Rows from block 2 of the text encoder, named by matrix and row number. Rows with one number belong to one neuron. Each number is 500 + 25 x the weight over its row's rms, rounded and kept within 0 to 999. All counts start at 0. Numbers have three digits each. After the name is the row's rms in percent of the matrix's.
# gate: MLP gate (text_encoder.blocks.2.mlp.gate.weight, 672x256), inputs 0-127
# fc1: MLP up (text_encoder.blocks.2.mlp.fc1.weight, 672x256), inputs 0-127
# fc2: MLP down (text_encoder.blocks.2.mlp.fc2.weight, 256x672, transposed), outputs 0-127
gate.493 163:482509554517483485532451496497496515531526513482511492452512527527498498521501538503495494476513525476508519490535501535480475509517459525551566464472518494479472454518515509511490518533503484529521523453536544495505449474495482491492538508489502510497504532489504518467486515499465522443488463488503485493500498510474531530472469467552535489531491491475494531523460505481502505495503
fc1.493 149:491538561529519513523438532506474471565534535501426488484506505509492502499516516458488493493533509499505523497529508498477468468522515483487458453484508523513489507492493523501464514486550501510513504532497494513474535474488506459528499442499489456507524505470538459487508504510500495482488492517555530449519493498457524465517521498537508485528514485437484500475483460513501477505521
fc2.493 141:530500479474464507489508543490449483463465485496479518475506510440489496468517500542513554502469466494492482505452488578482506507470511487512465506559454468509525513465495537461491502469512514536513485529523502460484537512462513467488507508506516539484469502506532502505482514524460504494470511476505450564489501560481455511449525466526495474500517481502496483483539532497519528508445
gate.494 014:489505506484508517505480482531514513481458500465553493526500484510512525498534448500502481490495429502484527482476529488525458514474495498521481468504544555527491460489484510477522519516505486456522525488505475486487520504536528482509467524494528475486482489466517502510465504503474511486493519469538513490458478501493497514496499495463495502474496499492484528489509536486484484554494
fc1.494 015:473546527526509513485507496534512490519525488468508519510479492510522492494532472482507512499519451511505538476521505482469464506521551484440509471492488477521475454489542470468463501509529494480530497497462505482519539519527501465519487488519516487467477487492469506486469465477529443506474498526512524517546452514462460448511482502500524496467545496487488486475515479509524493537490
fc2.494 015:456478521508487506473511540481481494481493513522484525508524459481509497486491466534539508507519457490531509516536506507474432499518499499508485518509492492500501511538503544544521484469496497508504500480508499497480490505523480461487491532537444515518491505458504485473542513478522495473494498504525473515482506482437450481495442494496488527520521488496514490475480498536486483511542
gate.495 129:502488479481498527475467488552529554515498475507499461520500519467542510526484531523452500508412520524503502461495562496514486501554496519488490504489499481495496510464490488503479493519477492500462482481517460532546505502475471525511505466492465498516519511544517536532488502510502536485497455484528510452519480469469500489544496479498516513500533480498481487518495542494516511481525
fc1.495 125:492513499491485543501491478501554505503475546509479458494499513496548481507505530509498515549452493469508447501489521448509511516524533506475509501525529462469454451454479458534466508495508522513489537465495510528550496503497516502499491506524500499489480496497509474490501483462522486514494489469510516452502469483460471468500516513500477572498537508501514508500477519477499492480511
fc2.495 128:483475534519487507506508516483483515497500493492501552537478506504485531514515488510511437504486493519479504489520492522501556498492485509469532514494480527526457517504492472523484539479504508511469528498488440471488483526525477499528440494500538474477474463460516513486462554471516468504499535496505502528482509525555518558466486470467456519467445556551474497454536463512497499535476
gate.496 055:499505497455483522512518521533499475504484490464560520440498484512513532491449489494539481488500469466482479521506508528487495513504510500492517488511524500521517535463466487480468457497515529478478521520453471520479481547497474518541516535487487479487487514459491481519425516487524474479528489470500504509471514507506467565439535497509523519529494474499507495501528474475514508491486
fc1.496 056:422487495516493519470470499490518512524511486479480535474512484495527483503502536506504487521475541494524537495525473478499545467462472484495459468554476506527460490495518473512536528508545478495482501536522517518518520485490500488467504517519505526501504498543522491515535522526505497491451525481503495488549469467505470477491487507474505479433477541482500521462482512516530507459499
fc2.496 063:483443475501574456500487515501502515491498512533455498532502465514479496514528488502505502500525520552514535470471488488519497421514540519518519478500491483492543505520493542539456503470543470465511501487482493493538529488472504510491492492466491471523480503495473463501524508504466563476436502495506481488456505506478495524521493502523492486475501509497528496472493487485489451510490
gate.497 062:483451516517526487508501538540470537484494499500521493519464488475507516481474551513504503475493458491557488542485525501501489508491513505504464534468541535494515540520480484508506487510521517500512524488503492497473519521500458480452495541543481494454477489531499477499489471505514488509518519471518499544508492521481482537469533470514481500493549455502474473480543526455552483513498
fc1.497 064:474497482523524487469500494529525549497502540532488485501477513527553473496535509478510492489533496508539483505507478520526493457553514502467526552472467532537504521519505494483553498536495503486546524507544459562470466441517489513468504517513525547504466504492518511480507501466484478487516520488457525447518525512517533529469508471462541507452526515509488497493510476509500477458508
fc2.497 069:490502480502504557505479516577497482531516490501464489489546517489495536511515508517480529511487514495486552457482513540489492503511469504530500487485492525499497521505498458530522457468480452522457507555506502476538504508513471483448509484519519548470523500517522530446476542431480461485523488545502469484508496474492503465455523536455494514526517522461442508529523496493475503524475
gate.498 109:463480477497536511514475501528488467507504478473500502484501524511478513476521489505458470497489485510487470489521555484494454506502503496493507501518468504497501482494517467484506442488479450489489504463484519500521471488496512490505523479463488461517508514492458469496476503537532491547502517466479505510517532513523547480515469456504557509481460510528494526552487505455515458492471
fc1.498 112:459505503520447520508514493525485510477504541489521541499529506504498544489477478513511487452526450495506502493533501545493492490499470474518513468565491515494504508498492488476498490477498442504542539501475526497516490496447506452496494468483477508499498495470529496509510511558504527508506458455506522510502495507491533471485538508478477552527478470500481520517494529472490468502514
fc2.498 115:517536499489515505540445502501517508532479495507530491516526481482503518519483490486505523456490480511548484494507485482481456494484475462508492498503514472467531512482510521550536494493538444488487500469505464556519433554430446519548503498552488466485500477495473521489519490513503500440490482439495536507516490519477500474513532534532465528456527493474489554503481521484498518498501
gate.499 133:458490456491520471489472484541530524505477518472492483539445521484487466510497509456483502479510537509472488548533496499511524516461500533509506498492478544518487491506521484494522512465498536557506506484518450497559511489488496463433471500514496461520484525499565461497534483461543500499518531498510507499502474518497469487478498540493467514488483493467497474525503519536524541498471
fc1.499 125:484495528488518512502495459544475518486454525470561536500555516481468504413481494483514515473486496479502503467449525476477496485491487447528506501489495514482492500470503533508489484507522487517518488488504507489549506496528465525531485482492497511470523543502449517535473532495552527502493468529507480538502465450531475519534506549494500504517539506493478487485508502536503502543455
fc2.499 126:519488511478505510445499482527476530490506558543466548505482515518507509534469500452489467505479477508492510557517487501522499470520521534499527498450502513547514481563534490506509485504483528503486466468510517483507470525475471481508504523475519540491468502472482517514466481549463504458497508504484492488494501491494518505483486520488565485487484480515539495479513485483476486514508
gate.500 013:463559484473513509486447491493546498539510459459501461514511496483493452473482520491487490475489510515526526517478510535482486468520525460485490480507541526537508544465513520501484484484506513543516497521530486478481532501532506497528478479513507452464483520535527533468490483476502530524463445478509464471517514500461448449565477512524491501553515472506506495491513509516471493514513
fc1.500 013:478490496521541538482502485472482498500482488462544511530458472499455557503497503478496524479511517489494510475507549527472490489495502508462518516489525537516505494496506486483501454508528499518516519461463500499492550487483523476498521474502518493507498488519478531524536512481534507502498488520493498483484468496439501468480532460509474457507497489533550580481539484482490474499469
fc2.500 013:477542476458478480527482478478534452530500474474504499489476555507445528507527508514515448526481498504528479517496482485515499523471496520517454507485466528501467527541504469486494522489510512477513465468521502498524485483477562520552533534484504480493526453497533532507495498559475501531535494522494496496463467483466481482495530485513511518498456473479520496477491516512525479522525
gate.501 104:489521505544507495486504479486512524518482504507544513536492493502489504513501483518516539494527492549510536489505506514521492526517532517515517479505494497522496524504491509510508495517524468473477501515492452491491561502489491509492482488545537547451540509548530526485481441523476468517517509468485499447476535511478514475531523441453469509473482484501479477500512509483492485481503
fc1.501 112:509487515536466455514516530464492500518496491531534504464497509474487481494515506444464484525499470492431541484480533520531486472497473468504478460482493519548525519436492483490524477472466499538501523494486471561531467519497537525504488511512556476473504493536489517478492488485529531471458468517517487498542485532474522504502513488524544483495479485511542476495494525471544524521510
fc2.501 114:474511516449506466529481491515496481502535525508520499519517479542500552514472493505533528500550483519466505506492500492524456481500495504483508522502475504516464506506506488522521559522484461471503449489536519527475504477552517489526519523489485484595522546507490510483489479529491509520478453490490522519488506500487480453495496501480481539478530523453474523514498529494467512517496
gate.502 119:501486505499484532464536508504492536478492484523519519507476496494514513504484522505551553544500508511517470496520517461495481528487525501531491498499473482524513525462512479520494471540518468490537463498479478523521479497550473498454545512495466498554464524472461498479480492496502517498486491489536493506494479460549545486513496517531508530473498496555459498504526477528507481485528
fc1.502 113:497516491490550467446465483476530500496496486483494519474476477523499504542494504509511535522506478451528527461502492437504504517506513480507525514431504488489505492516500530502474542500535505507526498472526522501465530496513521486528491538556478502536496500475489504494525469494469465484447526543484512521464471515543502509456501526495484484502537505479497502525511520507462510517495
fc2.502 113:479505477501524541490496458518533516499479437536488507469512473523498491509506518507490507476517441514504506472486496518530506530491487501522499492513510469468524544506512524520556476510527562501464527506506561511482525500519519458491511483520499457499492503495490497505465483525482478516491472480452468538505507486501483517493514504520510484483464503507523486523516528479473522522523
gate.503 111:498501489475496509467486484577489493518484497547491490537489559510501514498512507500515506537495488556521468519492494477503505506521490507475525487511512541516498524490548488467513506491528540532501512522507510492477528490508421501505477482560493475440479522512484503519491464486510524494486483505509524491489448535508497571511517463476504504507503423540490512428484481468499457489494
fc1.503 109:481539487523485464462453513489502488486533569477495537539461463524468539526479476487493523521492486497489501519546541527531497506530535474500491531462466504533466471497481489522509477498512543474472517515480516496480497466519494501509514486512512505512533526494514459522464495521517501544518513546494549487464525498472497463487515482501554503455473502520506476531451524539496464472515
fc2.503 111:521485498473439487517525467487509531489477494505493489524544500499485495447483492484525447463501480541479468469495519502490498499422484471563487512502544483520486518514469483500498510506447525498476513529504514513504483494477491517527461473516498493487513493502495510467477520508492511492487515484509464515514503512476478499520498486512492498492494500511580480472487484504515492479519
gate.504 118:484481515500504526506503524455513492518534469507510491518529459462452480496494499516452498462517498491514485480527506511496500529489499490526502488446483537477464510523455437501543524503556514477518526492514487532515527469478472524467480460511529475508522538495495493524473449499508461503510489541509473524516506523503474508493482508492487516513498508541521488470489521527498529483499
fc1.504 117:498514492506502562453466521462483497472508500496490463511518487497497506503525457457501526466492492496498501483558488520498524455482525495474489514513494502498549503514526545495485515499455468497474453548511460447462497485524461454520536486480507515489506483516475472529464568530500500498454502459553543498480504521539506489453508525509489533513512500497492527553493475483496463467530
fc2.504 111:507463506546474489490506473481541482445491481438498503458487488488514526507481470521476454528513480484480504501473549484508473523538464509560481521511491485477471519502473468516522496490452496493514503466532460512518468534491482573523522507507487494438495501491525487515469479481520515492529511532498504515463555513520550486506520474486518474524492512512524511489503525504495474470499
gate.505 095:573452484530550487479469516491463492507527486474476525524496534478522507490515491497478485498551518499498454478482536488503450499481517493500503490436512530522542494485547469507502511478450482467495538508454505487499459503533466485502489474505533505488485529460494534471508514462491471514467529444509548507529505511528495490542540496501485480469541497482511496506465513524497479483484
fc1.505 093:524484479488492471490485497487470515556537474476480473508475506508517521514447512533501508464525521477498496498531519459515487470499517481457513512482466501512516502489455496438462503538475494526518560485461493532549504456475483477465496480525481479509506527522524530512491528481477488552487527505488519549493563537498448501473516470487533492562517528533525484461478468521492505519508
fc2.505 102:513520513481499510508473486562521495496483500452481472488515513496519545525495515515497473551512501525520487524541502514570508532481486530475490471547521516496502506521471493442518522501523511495484510559492463488465500457514489517528500508497476499495467471511512479514487453483478478467506515500525493514472528456473542557518483496480540514511493493540506529516486474519528484483525
gate.506 131:510531512496528499507488524490507496486522465475483482562467511488499499521512537468496507488552518493481517516492502519474496483471482511522549489508500449499515516500479517534501501541456522483554485516519504496497528455489488473556421488462486515467517485486512476476522445490498438513531487507501523493535455487524475546495498512519519518484526501491477487489500485486499504496505
fc1.506 133:486513494488550516509533476462515495494522480471530497475475472491518493511507521551471504517482509478518504498487483526479493501547538537489558488525509481541469506468504480470483492513504536533479483452495484533523528488517505508521487478515505519508506512515520486519500491463496520491504473532439520481459485495538478461509528486526487525524504500503482437475521488487465478483522
fc2.506 131:466480480510479498502508525491521519490509466471497478483540501466462519507500492551521494444501512484496507516510516536502527546500507439473499522521505472534472537500461520521533519537523509499508487501512524459514510505495476522512485517477521514435503509437535559475520465512465489471476517495535509510491492468487550515501469554469495483515541512500524518489502496496512493550529
gate.507 111:487500536536515501488517509530509514493467497516489477472501510527520499523510522505515488509474516486569462473482537541526490495496516477489490517461477537520524564456499518523486466445487468543521433532533485505528503518520473478511542499491529493467504523485489523515508492521507493483495504523489501515510477462490533492511509497501490495501492500500504489542493533472507513514497
fc1.507 108:469511486487480478484524500489533522503464470474488461496511490475460501513516538463515476491470516504492503515500532487541551511540507556502473496498551537468548515527512467512467517532552477553494522509549521481477535498505496491535476476513464525512546498513463484475507516501466532490486501477499481484514476488519492515504509477545485545462485487507502519453481485459480498466518
fc2.507 109:503495502484522484509569499489477542529507521517501506492486482510526470491496467481494519453517485498538517508463517517478514498527518504485463486506530511469528531481528531508487502528515510512507553485525502534517543490438473501484474480517501502494469505518515499526544437488442484510482505475469474518514505532550522487536443479492503489461504477506501495471513505516493454508549
gate.508 119:506482510462496493496506511493495492460507528457509504523506502493511529509479487515518526538497537500530491501451533480543435483501457538505538472473518465486494520506498499530507484476529528488554511487504497502509504475532462525489503533469499475498519539450481477505465494488534483487480477517505491509479496470530508475500463520455537525536498510499500530529450477446509504519466
fc1.508 121:532490510483546449519483491516503550508475494517535481515484489511475518481506480497489508567532505516491514510499521512526540511511516431539481484522555507527507464510492553513488497503511493460547487480523527463523459522494482503525504464510462470492511471473527470472456479511537458492519516475507476519497523459524468510514504451494479519491486521546489532507504549523527520446508
fc2.508 114:474544481494489535510456492504479507481482466517530527509425509476507484544501527490516538512526481486529501504480496512529482497469499508469505517490508481517508523506542512510528515502484483503486508472537487511481507500494485498558535450473508482533521497539493554511523487489481518493515482487507533541479482489505495494461514502476529493492503526454486462461477544477468480482527
gate.509 054:533526529489492492506526502528486519518484533518464482508483506524487497478488478485461536495542540449565494508462465483535489505516501492462563478552495536498458435493492488509511492472484500554523573457523504504536486464489511517470495498491502547479540459517501496510502486483520512495531522474489512493474515471484489489488492509496445481514521534517466528488507497509496482506519
fc1.509 053:560541527463523445481493523562473487518532494482483489481469488552473499494484524504534481506494461519548480461467468514476500491532512508532521487519480540502503511486466498474537522487490479473539477491482459483478537486524533475493503492541507476502532481526536467532466447506443455488518505473513528482476511488536489534517488514562467510578492509510514532537479445509468490500512
fc2.509 058:464459504535549502512482481521455474520520535516508499540501459446506485453494499517493483492437500507488504482513477531513479483507523464502523517484534510493524456572474501488498457533449490511550504492520509478510505497514535478477446490453511519536505543520545469520478481511485477520487510542486509467474476452484525495475534490512483515503476510499442480495485495519503520525475
gate.510 074:503503495512461556478514506523477519524492455492513433481492468522509511475510538462504487497537492480499491533487468494526480491519480472542499492543490504536494537504494501504534503520497480481489513514519450548506500522478543472497500508500490507510517489515496491495518474525512551446509469486499471509480503526521510510473479509513478559505507488473532485529475516458501525475572
fc1.510 073:491507469497475529514485491491461499529531460488541537511497478518520464496545469548535524502503571471491509525493488487543451466483501516522554487497522462506477497526449471538492536513516555492510490507513515516495524516483508440491486486466484519531503496451491432472468483495511518457510520532530486484503496527480490539522483495481493526535469456493506543501478492489480503517510
fc2.510 077:490493464465458450437512476468528442512485529491533514496500481508497522511496466526477495492499498516517480541507514492509493524489529503483518506494509473474512526489481459483486478492549466496473482489500498532458443491497492511531508531512496515525504540492514511446479490472522508534451486504521510497470547491502510508527531522485507515461497515560516531497484538476517510507474
gate.511 037:521503506489500481515490518515504507490492491488470449532500494501486496509503489494513469467554487494518517540489524492503558491519496465478476463544475489519517586489477482505531515513457463520563491508486478443532511482485513504504485524506503474475503483507523511477516443518544466526472497471441522592511490541509488483525502490460492530483470539522514498479520520493472527475494
fc1.511 036:495493491493495506441504538500521469496506539508465520496488466506473507512513508513542520518516472484495506536460525526514546500484497547493477532550499471530506475483503507500512516524486477593489507489523522466484494521476547526523473491514486476451480507551546489486555486489535467553492465512478490519485508537481469486480512513444491499482478468513544508494545504485490473464482
fc2.511 038:484460471538470494469521483526523513538466523526532518508493477473527491516508516491498526498470529485529479503485485545539511503527482489500459504491538503524510532548533508493510484492536542493509446494498525534503478489482505594479470488509505493506492523508495473495498510500481502489475586464520523529524480486466480522503493534503497520487499513505471473510505499515500493523464
gate.512 116:470478510533501467512513494482459497494508498471532519461484486530495500529485504471515529520542500504510485465511506491545499510535455528509461493513470473538458509523511493487525521513509487488502510567545497493464547516482460465502491486490495455471504514546503501543474464447476461460483504460489468497506524545496488444462485472547483475568517450520534515495475509534499517463500
fc1.512 120:479498528461530514485499477461525441529452535480496478473484524505508498476468498506505488503495509470502525501436512533484511517470510527467501490499506470503507454467460481560484553453481528493495481498481513544517498526501480529529489506500522540464495491477502502472437490473523520501480503510487550472493503464502487460491516533521509526479498516464554490511519517527510522498507
fc2.512 115:516486492510514536526507532494517477471488505484510480484494483518487514467492494525524545493520491567499503548557510490491454524489477490513502472533495491452516496503506521481446526485467524533497494468474488517508461464501488458503489513468485504483528530488457510497534479488532506500504457464488507499520494490519498479488473489533504486483486574508511487461460479498508491504509
gate.513 123:480487492527490530492526514537501473474482530529485495540540503515505550508561468534476530495525469511510487524522469508530492525489441504489510522488543500507511451506497511507511442481520517514460522525495508465515491521519480506505494536481495487514444463524478544497526504579477515503480512514465538494519501568509484502508528482412464524534477454507503497521499476468479502472501
fc1.513 126:488525508548476471502485469502528518514527477475505451524502506535510445532483502515504519518484492527527518461480500526506487483514478496464495496561478528485512481474509490508523496491483533528469532531481491477519460484503525528471424492469511536489467519484522500469515494509508441500483499526479509477528512501494524481512515486484469480533496499487507522452533517505523538514479
fc2.513 127:467468533518564482502506453531519490527487501470555444526495469525500532466476499511482521531536486486483524503511534473518513518515511499510451499505517477460520533471503504476487488484485464485548449499489506525547478510490489499510488475508475506550486551445474468519503489476501550509521552503499509547532542487493476527498499460494469521523478492553480500532457472496485529501523
gate.514 028:512528522477501536466526505506507477483473485488512493533469520526507481516511492482477520477504512536502495494487473526483473550562515507499512496508504508478489486497499519466458479448496500515468482527523495497502468521486507491505504524501462493491480533508471524490514500514509518536494515525505474519509496512488496507468491489451535476493526524447507543501489505477471530491495
fc1.514 026:515500522468485498540494503498505455474448509499492479494539522505504460502495503531489477518475443474514527494488557538504487490519516531510476479579498494516490524496499493484492543482514542511527516492538493493490524514531485552514488519490536506514516474524477457517480519505474501479523518490479493514511502502492553518506505547461532512462454468512508505510454490498487482486515
fc2.514 028:487555473539482467475544507500536508469487502530463493556555482504500524498460475488522559488490512526507490494489486473491514453523552459511475477523481525469489521490496521528528508484553471534502499502508534529547497496492533491490493492538503505448520531515526539486532506502536503491499512478494516502533488450526461470522524508517481487439485496513513537508483528466510548468530
gate.515 012:495440533458507507498460529484515519483469527481489451516500489501506467485491469512527477516467545451521477504479536501501497460552461496525516479484532469499555494504529512515477504539518481500527484486465474467467488503492494496499543523507499505491520474509515477477475529453519507509519498499499499468499544518495463506501474517530490494509557548486476473471508492539508470460505
fc1.515 012:527548507525499494489537510483493473480522486501507475532488488461505465518470500503528446511434480536531457512526499458456532505499500497494535507537520510523483502515549505514506489487514492492479505490471513506485492478489502541507533578482484504530500474517518513497460474493513490476485498476506486524523500526494494487506478489477515508524545567529535484448472505461514481484528
fc2.515 010:456452499482508530487520489486499489488492477482506454461519496512478531488532522486530487485533484502485513480478524511528490535510538492440493480507517534525513496493504502494503508455523475506488466523480474501499501510476562499506540527551487503535525517501506488508497480479494466485462506504503493519516462476510516514485490525495525479478464503480536483501454477496471497509465
gate.516 137:566479535480505534496506462469470482512490514467500520488496490532465475507507494487500506488548468478486469532516503477499482468493567542483485496512509485479471486487497532520526511533539439477537489465542526521485475502510541485488477504512483500511498495478516488542507498482497544465492493514462477497475518508476481455549480493500491559473443490483476477509535513505506452513522
fc1.516 133:506487537470541483533499491541495469499498501471547516487526504505454463469499493514508490508555480495505498531479493474519464512498489554494474516457529519490500457468499494517558536524515444479507444492537519466513481548485501530460524500519479493461485555494513454521453537473535527451506490488517532507483519464487518455480489473504469502476489495477513482509569566504525496557529
fc2.516 137:507522500515534489505484499476519482480462540478486490528462505505507454475472496509524471522481502476478486525486527526502529514474503508481481481493444554489532478480533529483504487490500492478470515509500488526545536500511505503524535496483487481539513481513520487496525519530512522455524465472448508438493503508488529507515538515502502546468522527474470516504521532538503457538501
gate.517 021:521523497510498499498475488561479524584503501531522514484484482519515492557529537512490497456498507526523473509501495494537494520496490517489483532513537514523481488502477529430505486510499499486526473496534495443495529484476477526502491477499474476497516484503499523487470522480523524512466476520498519522482508492474520514463477550499558495439499486512507506521540512436500465503504
fc1.517 024:489500499509437550525491467493508470534514524535540506448472485478516475501494513493518504498473504481476518531498468462532489543476472470540538463499525487506481504488499499503461487499467455449532470498534500503506493526526487546511530503526504446492478464455500488483487561477501488506477506513480503473501490491504476497468498502480532503480486508502506494493474513495521456506539
fc2.517 024:482491473549500482485487511461467456496499517547504500490522473489500539501492462528458496498507441444481496457517497507500477502483498511514520473475492491482440544473544463513520541468493509505501461530523498509532521484489501485558460510503488454485546494502491497519534537473522478490518531533524551541448459507530491536521516493521522491500472490505511499471530504526501479503479
gate.518 145:528448458512510514500470508494478494528513475509524511491539481487512462562524472505506471489497525525517492467530498517538496544485488463511542496499499492512467545493532493491514485491516492443498494502509519531501477456551513515500518518524516514494520503502531526530468499508513496524484514486538479514511466522501481482520463516480583481511488532460514484533467441505493454494496
fc1.518 144:520484440489500529483477471461519521545495531549492495505483454496542447531504499543479504478496511527506486529487469520499472476531508470469480552497491528467490504483507491520492509531498494476506447495504474525516525449532549476514502457490456501506527495530473509506492499486489530511508505516468516532509500467487549502539514470496512435481482513510467466517476460518465511526537
fc2.518 137:503494510491528545498497542494495513529500525465513467502497503551498495515475507534513541508510494537493516465492539540501515467490487501538524524484473474513493510501522536489502528492503543497515474527476521492495535515505546524560489472495523491486495534467516477498512469489478475484493501501530497509495484488485517506439492484545534492473515511516509520508532492514516474510482
gate.519 026:525462497481515490513464548487548499533509470511503545530498527528477472500448510510528498480486518517488481554491488536485511548500530514491480507517471519499510528550495515511499477506478477500480511506518517528520478550481519460497489464531506439473525476449484506511514504501492480459506545477485483495454545485545495489498490491429500495472465478512487542514454548497528506480528
fc1.519 026:520457453502521464509476502515461514488532493486511475484525486475518529499495507501491497488500469511500487489540482480474469518474465548522464480471555487515506544541525517492507506480491490487505510488522431520518481483513458463477514498522497445543456521534488508471536503448471489504514524505468519509532494485492490533518525489517545490540503474446461486463510483507509509533443
fc2.519 027:488481490449550506489488532508533503455517513486539509481507497491499489499518547565542505439572523502490486488538518493515507471542471507516546514488514484485493515488541551526471445505509515460493500516520521471515498524478527494500505517468485516523497507497486489506536503514532474510508468543504534513509518521492467461480498432446531456507516508533481477494487510462522500499469
gate.520 142:450483511523521476505478464533478484546508472487479486482464542505506511544531486497466512452510536480499515478463564514507513519520510502463537497517480475521523470470519526533467520496489494506530512502496540459495519474535451548464516496518518484501494535463513509518566512485514494513523537502459485505483488481516534533497508502495533515527523538495509512535486525476498500513487
fc1.520 136:517484505504475541511521519510505428537492527479467485512480518498458531528490527509489514492471497477440465483511486531490459498499542470518467477503472434495571466497481480506524477493505509499486521483471467497535495542530482518504507512496517504529473494514514495497479510477518487528461501498482480516542444513505467492493506535501516544507477472467473526461480445509469488541519
fc2.520 134:500483530499470540522497497524497493517502513522508503526519513402484501489501499469445509486481468511496479487539518473524495499479457510513524532501513483543554489500492487497500473480486515515498504465512501488549507573498494523471522543538456460512507513514509471496458499496465479504481498499512502477505480520450499518492458531466473561510506536521494503497499476511491475483488
gate.521 116:484522512485471486517515559477520537505457454472503527511508497519467472490496518480494510518498495519535469528441472469514499522530487573487508524487496514469523509493486475431508547521502503501495529506507451483459486498516551552537508550513456512513490462524509474491510494476482495511483533483507538451513507516475493523524501519530515485525463513463545501492523493491490506471459
fc1.521 110:518487464527473509537519499481507523456489481483500491528475490551539489516499495501479472509528486512505467522487489533473515513487527469462561477487477556495485522475485486459499499530534487510571473498509495541486514519467476464497503502490488512500521476505462506536482464465509501547520541483522451506525459503483536528536504520521522515504452475468454487498510514505462491470509
fc2.521 111:489503475489500479537505483516507497489521483497486486539545491509510451511519505505486457504520474501499514466489525552509490511491509447452489452498478516530480519474518545527491480506538525474498507513489481506478515439466482490494512542511506513504467526519521481546475523501539534520528482478500458495525469472498480465472492505519520517535440524479506529524497509477506525511487
gate.522 025:505523466538516484467491483489459494470487523507519486496478500519500484535554488524470495502490472449544504502482492523496510556503511508538447494505503447485490527459497496532468486494501501524464478494479505507515505513494555504448477512521484489497505477504544507527521496528552508491492530494502488443486503480508505479488469523489481522545475514501499524501486492510492502518500
fc1.522 027:479500483522522531501501483484519536502499508489485506498528455453497548494501479435504490535483492519474455518445507470473485484494498479522496516450485516484503510489491481522467518514481528490475473513475510498585471505514474510559523505473486525457489506478488470544525494519506500500503467489531497500530506488500488534530496497458526493463522522485493433516513491520486489498508
fc2.522 026:496498494537503526516497465495478479531498547512577503564489490463522559541495489503463529493546507551479503491502498540518498522515560487498481470477501490514527497493489540499506535501436510511569514532498524508473506453505565499491478523509508521496462492465508515490456523491494522539497509482475467488465469530494488508531522505502492530499474542475489483481508475496495486472515
gate.523 135:497503492488493503521547551483491483480501456520554487484516482526522522471466510465524509493487500482512533491513432551507503507481523511504460512488475471481518476504450443521511506491478489451521496546502513455490495497490508492504475476524511481513526511520504500497480505505491504493518540520515512538487541482495517496552503468489484539520486507501494483499504468495511510510512
fc1.523 131:456495470506528497485495500468495501496492484490511479493563520468522479463505524456481461482511484526457535545495509489481512524520537497529505509487534478519512464464489494500494517511492483521517503533470522460500519522487514464508473528470486509527509539423515525476457507471521517516486459508522516525521553528540483535478499470541465499459475529463517522522482507553502516455487
fc2.523 123:506507513469504515508529476529503495545483448483472482518508555503513470490515562505529464478500518474470520488508525501498525501505510440518518492522511515496494491563473507509516483471504443539462494545525526482506540491481470486502501465483531514488534457545498481474521490495489484526489558503488473586538489487501473510526522526492507467514517505475535480517539506503509504488530
gate.524 122:512497586542497540502518528465480500498497457500498481500525491488515520459504492510497486522492494508479506492540533530475536527496530483488514472450487513500511473455487499508509491534525508517503514518454490512460502504506464486534492496531506468540475464492440481459565503513502496520498504525525467529496483536521507522539465474503517498506462506536513499466479471470508484477506
fc1.524 121:531463521476521513545468512489516517474484498480478508528498506478474498495517480447525493520472529497506510496532466520517486518514476491526502490508567507502505465511544504483494476483494496510482529558535529489496461502486527467463543470530506478539497504550542512482490480471515534508517523475480515494527496479520498500459490500471518488480506503459485507494482540501480545463492
fc2.524 124:504476497502494546491513463491503470485489481541501488530486500526519484503498508532494548487485500486491486498511483494498498503525474482498527510490519500550483493533508506490481500507520528474486539512497497466494509529537489470535504495489504492537432510485434525507546522478509458496516520468501501519471484504458480464466495507478492499475486488487510539547502510462457520491502
gate.525 045:473514494506536517512489508491536502455477485550486478491507504475477510512519522564516518515456496492452499522478459476483520511507495503515489480490486467452509497481508522457528473546496514521495502501516487511497513511510533490497488488499537482522508515485497448543486517469500495515493521495501532482491511515461509512441474515554513472488490536493503530483516572508490460490508
fc1.525 048:506518487510463543506475465471518519521535516486484496530454461452526478504498512522518494485504493514494546498490499505517503497518522492509511535477466500474518514525523458471504528490480500550478476490520481487501505475485508494512507513474497451511519488553551471552511514481468509487483505505495540501470533482518534500532508502511511481507511522488443508529526529484531517472485
fc2.525 050:461533495484533506514518491489509538499545502496487470479495501498492476497507512474493480510492506534469474507466506521533486500493488517501528524501494505516490512502498493539473475494508487483479453488477517504496488509490510489494488523488529529507510492487477528491514500487478503479499457505510500527487523454503537494466524470540529555508476478499523483518542503519552503453469
gate.526 115:458498471548519497493471514511523513523517494472522500469490516430486546486482475484489510509479513499525514489492489546475465530480489511462524499550479494483552476517477459493505471531471482485509528484505524468440544499501510499520501538515494488491506481539503531461497474480519508469447522481486479514533512538524540523491497499500510454481528493526513522466518479474482495530450
fc1.526 120:511482499494483510517506520539494522488498487435500500497479512517469527497507494478516522501459477525513533505489440482509456520496529512518467483523491523539506516495475489528521507519532501491518509464525497486478492538493518524446490491507557461517499518482531480493540536481510498470514490499444440504527472487464492514512465465504497477538489509495499490482506514476500462571499
fc2.526 118:482497494467512523453479516521450547462495505515521521515499486474515522517525518522472511439506481525509495492512504499477481501507489464483475552427505523442501482509539477513508550504516529499507512499494496483497479486486519477457546539505482505477498493510486480506496551532447487515520477536477487509508507480515483493508523532476524511456471467515502490498501458499474501497494
gate.527 018:528478484488516465529509439504491498492513565473497510494526518482544503503507473493496462524479510516479457519486451524497485535521503522503506511486486518533495489516487479536496496500504520479492466492487509480470474483477467505466494504527492520478487496489526486536517463530486528475499465435507482484522503491507460487522475481543470504477564491496537483503536537518514521485499
fc1.527 018:521458490486512505507491472535450485500536502484519514495536510481539488443500471486483491538499522497541481539470464487508493526483503526511509479491478519520514451499543473498496546485481481543518455507530487520477487477498524505517515489498502561542516513469517472491508482529491470503499489535531489546514513494569491482508519473499468498514531506493506527513470546520525536507490
fc2.527 020:491542488531418434540526481477506500492506504491487508527476489506524501524487529478489477506485509550500494488522513496511459513522510483544525520464476511484451450508521493487529462521552526512536466493474532503515467516483446495485479507467527520468511460507497452494533473480481467537461504520482523466503495470487503469524465490494507547517534543514447522503525506546507490463497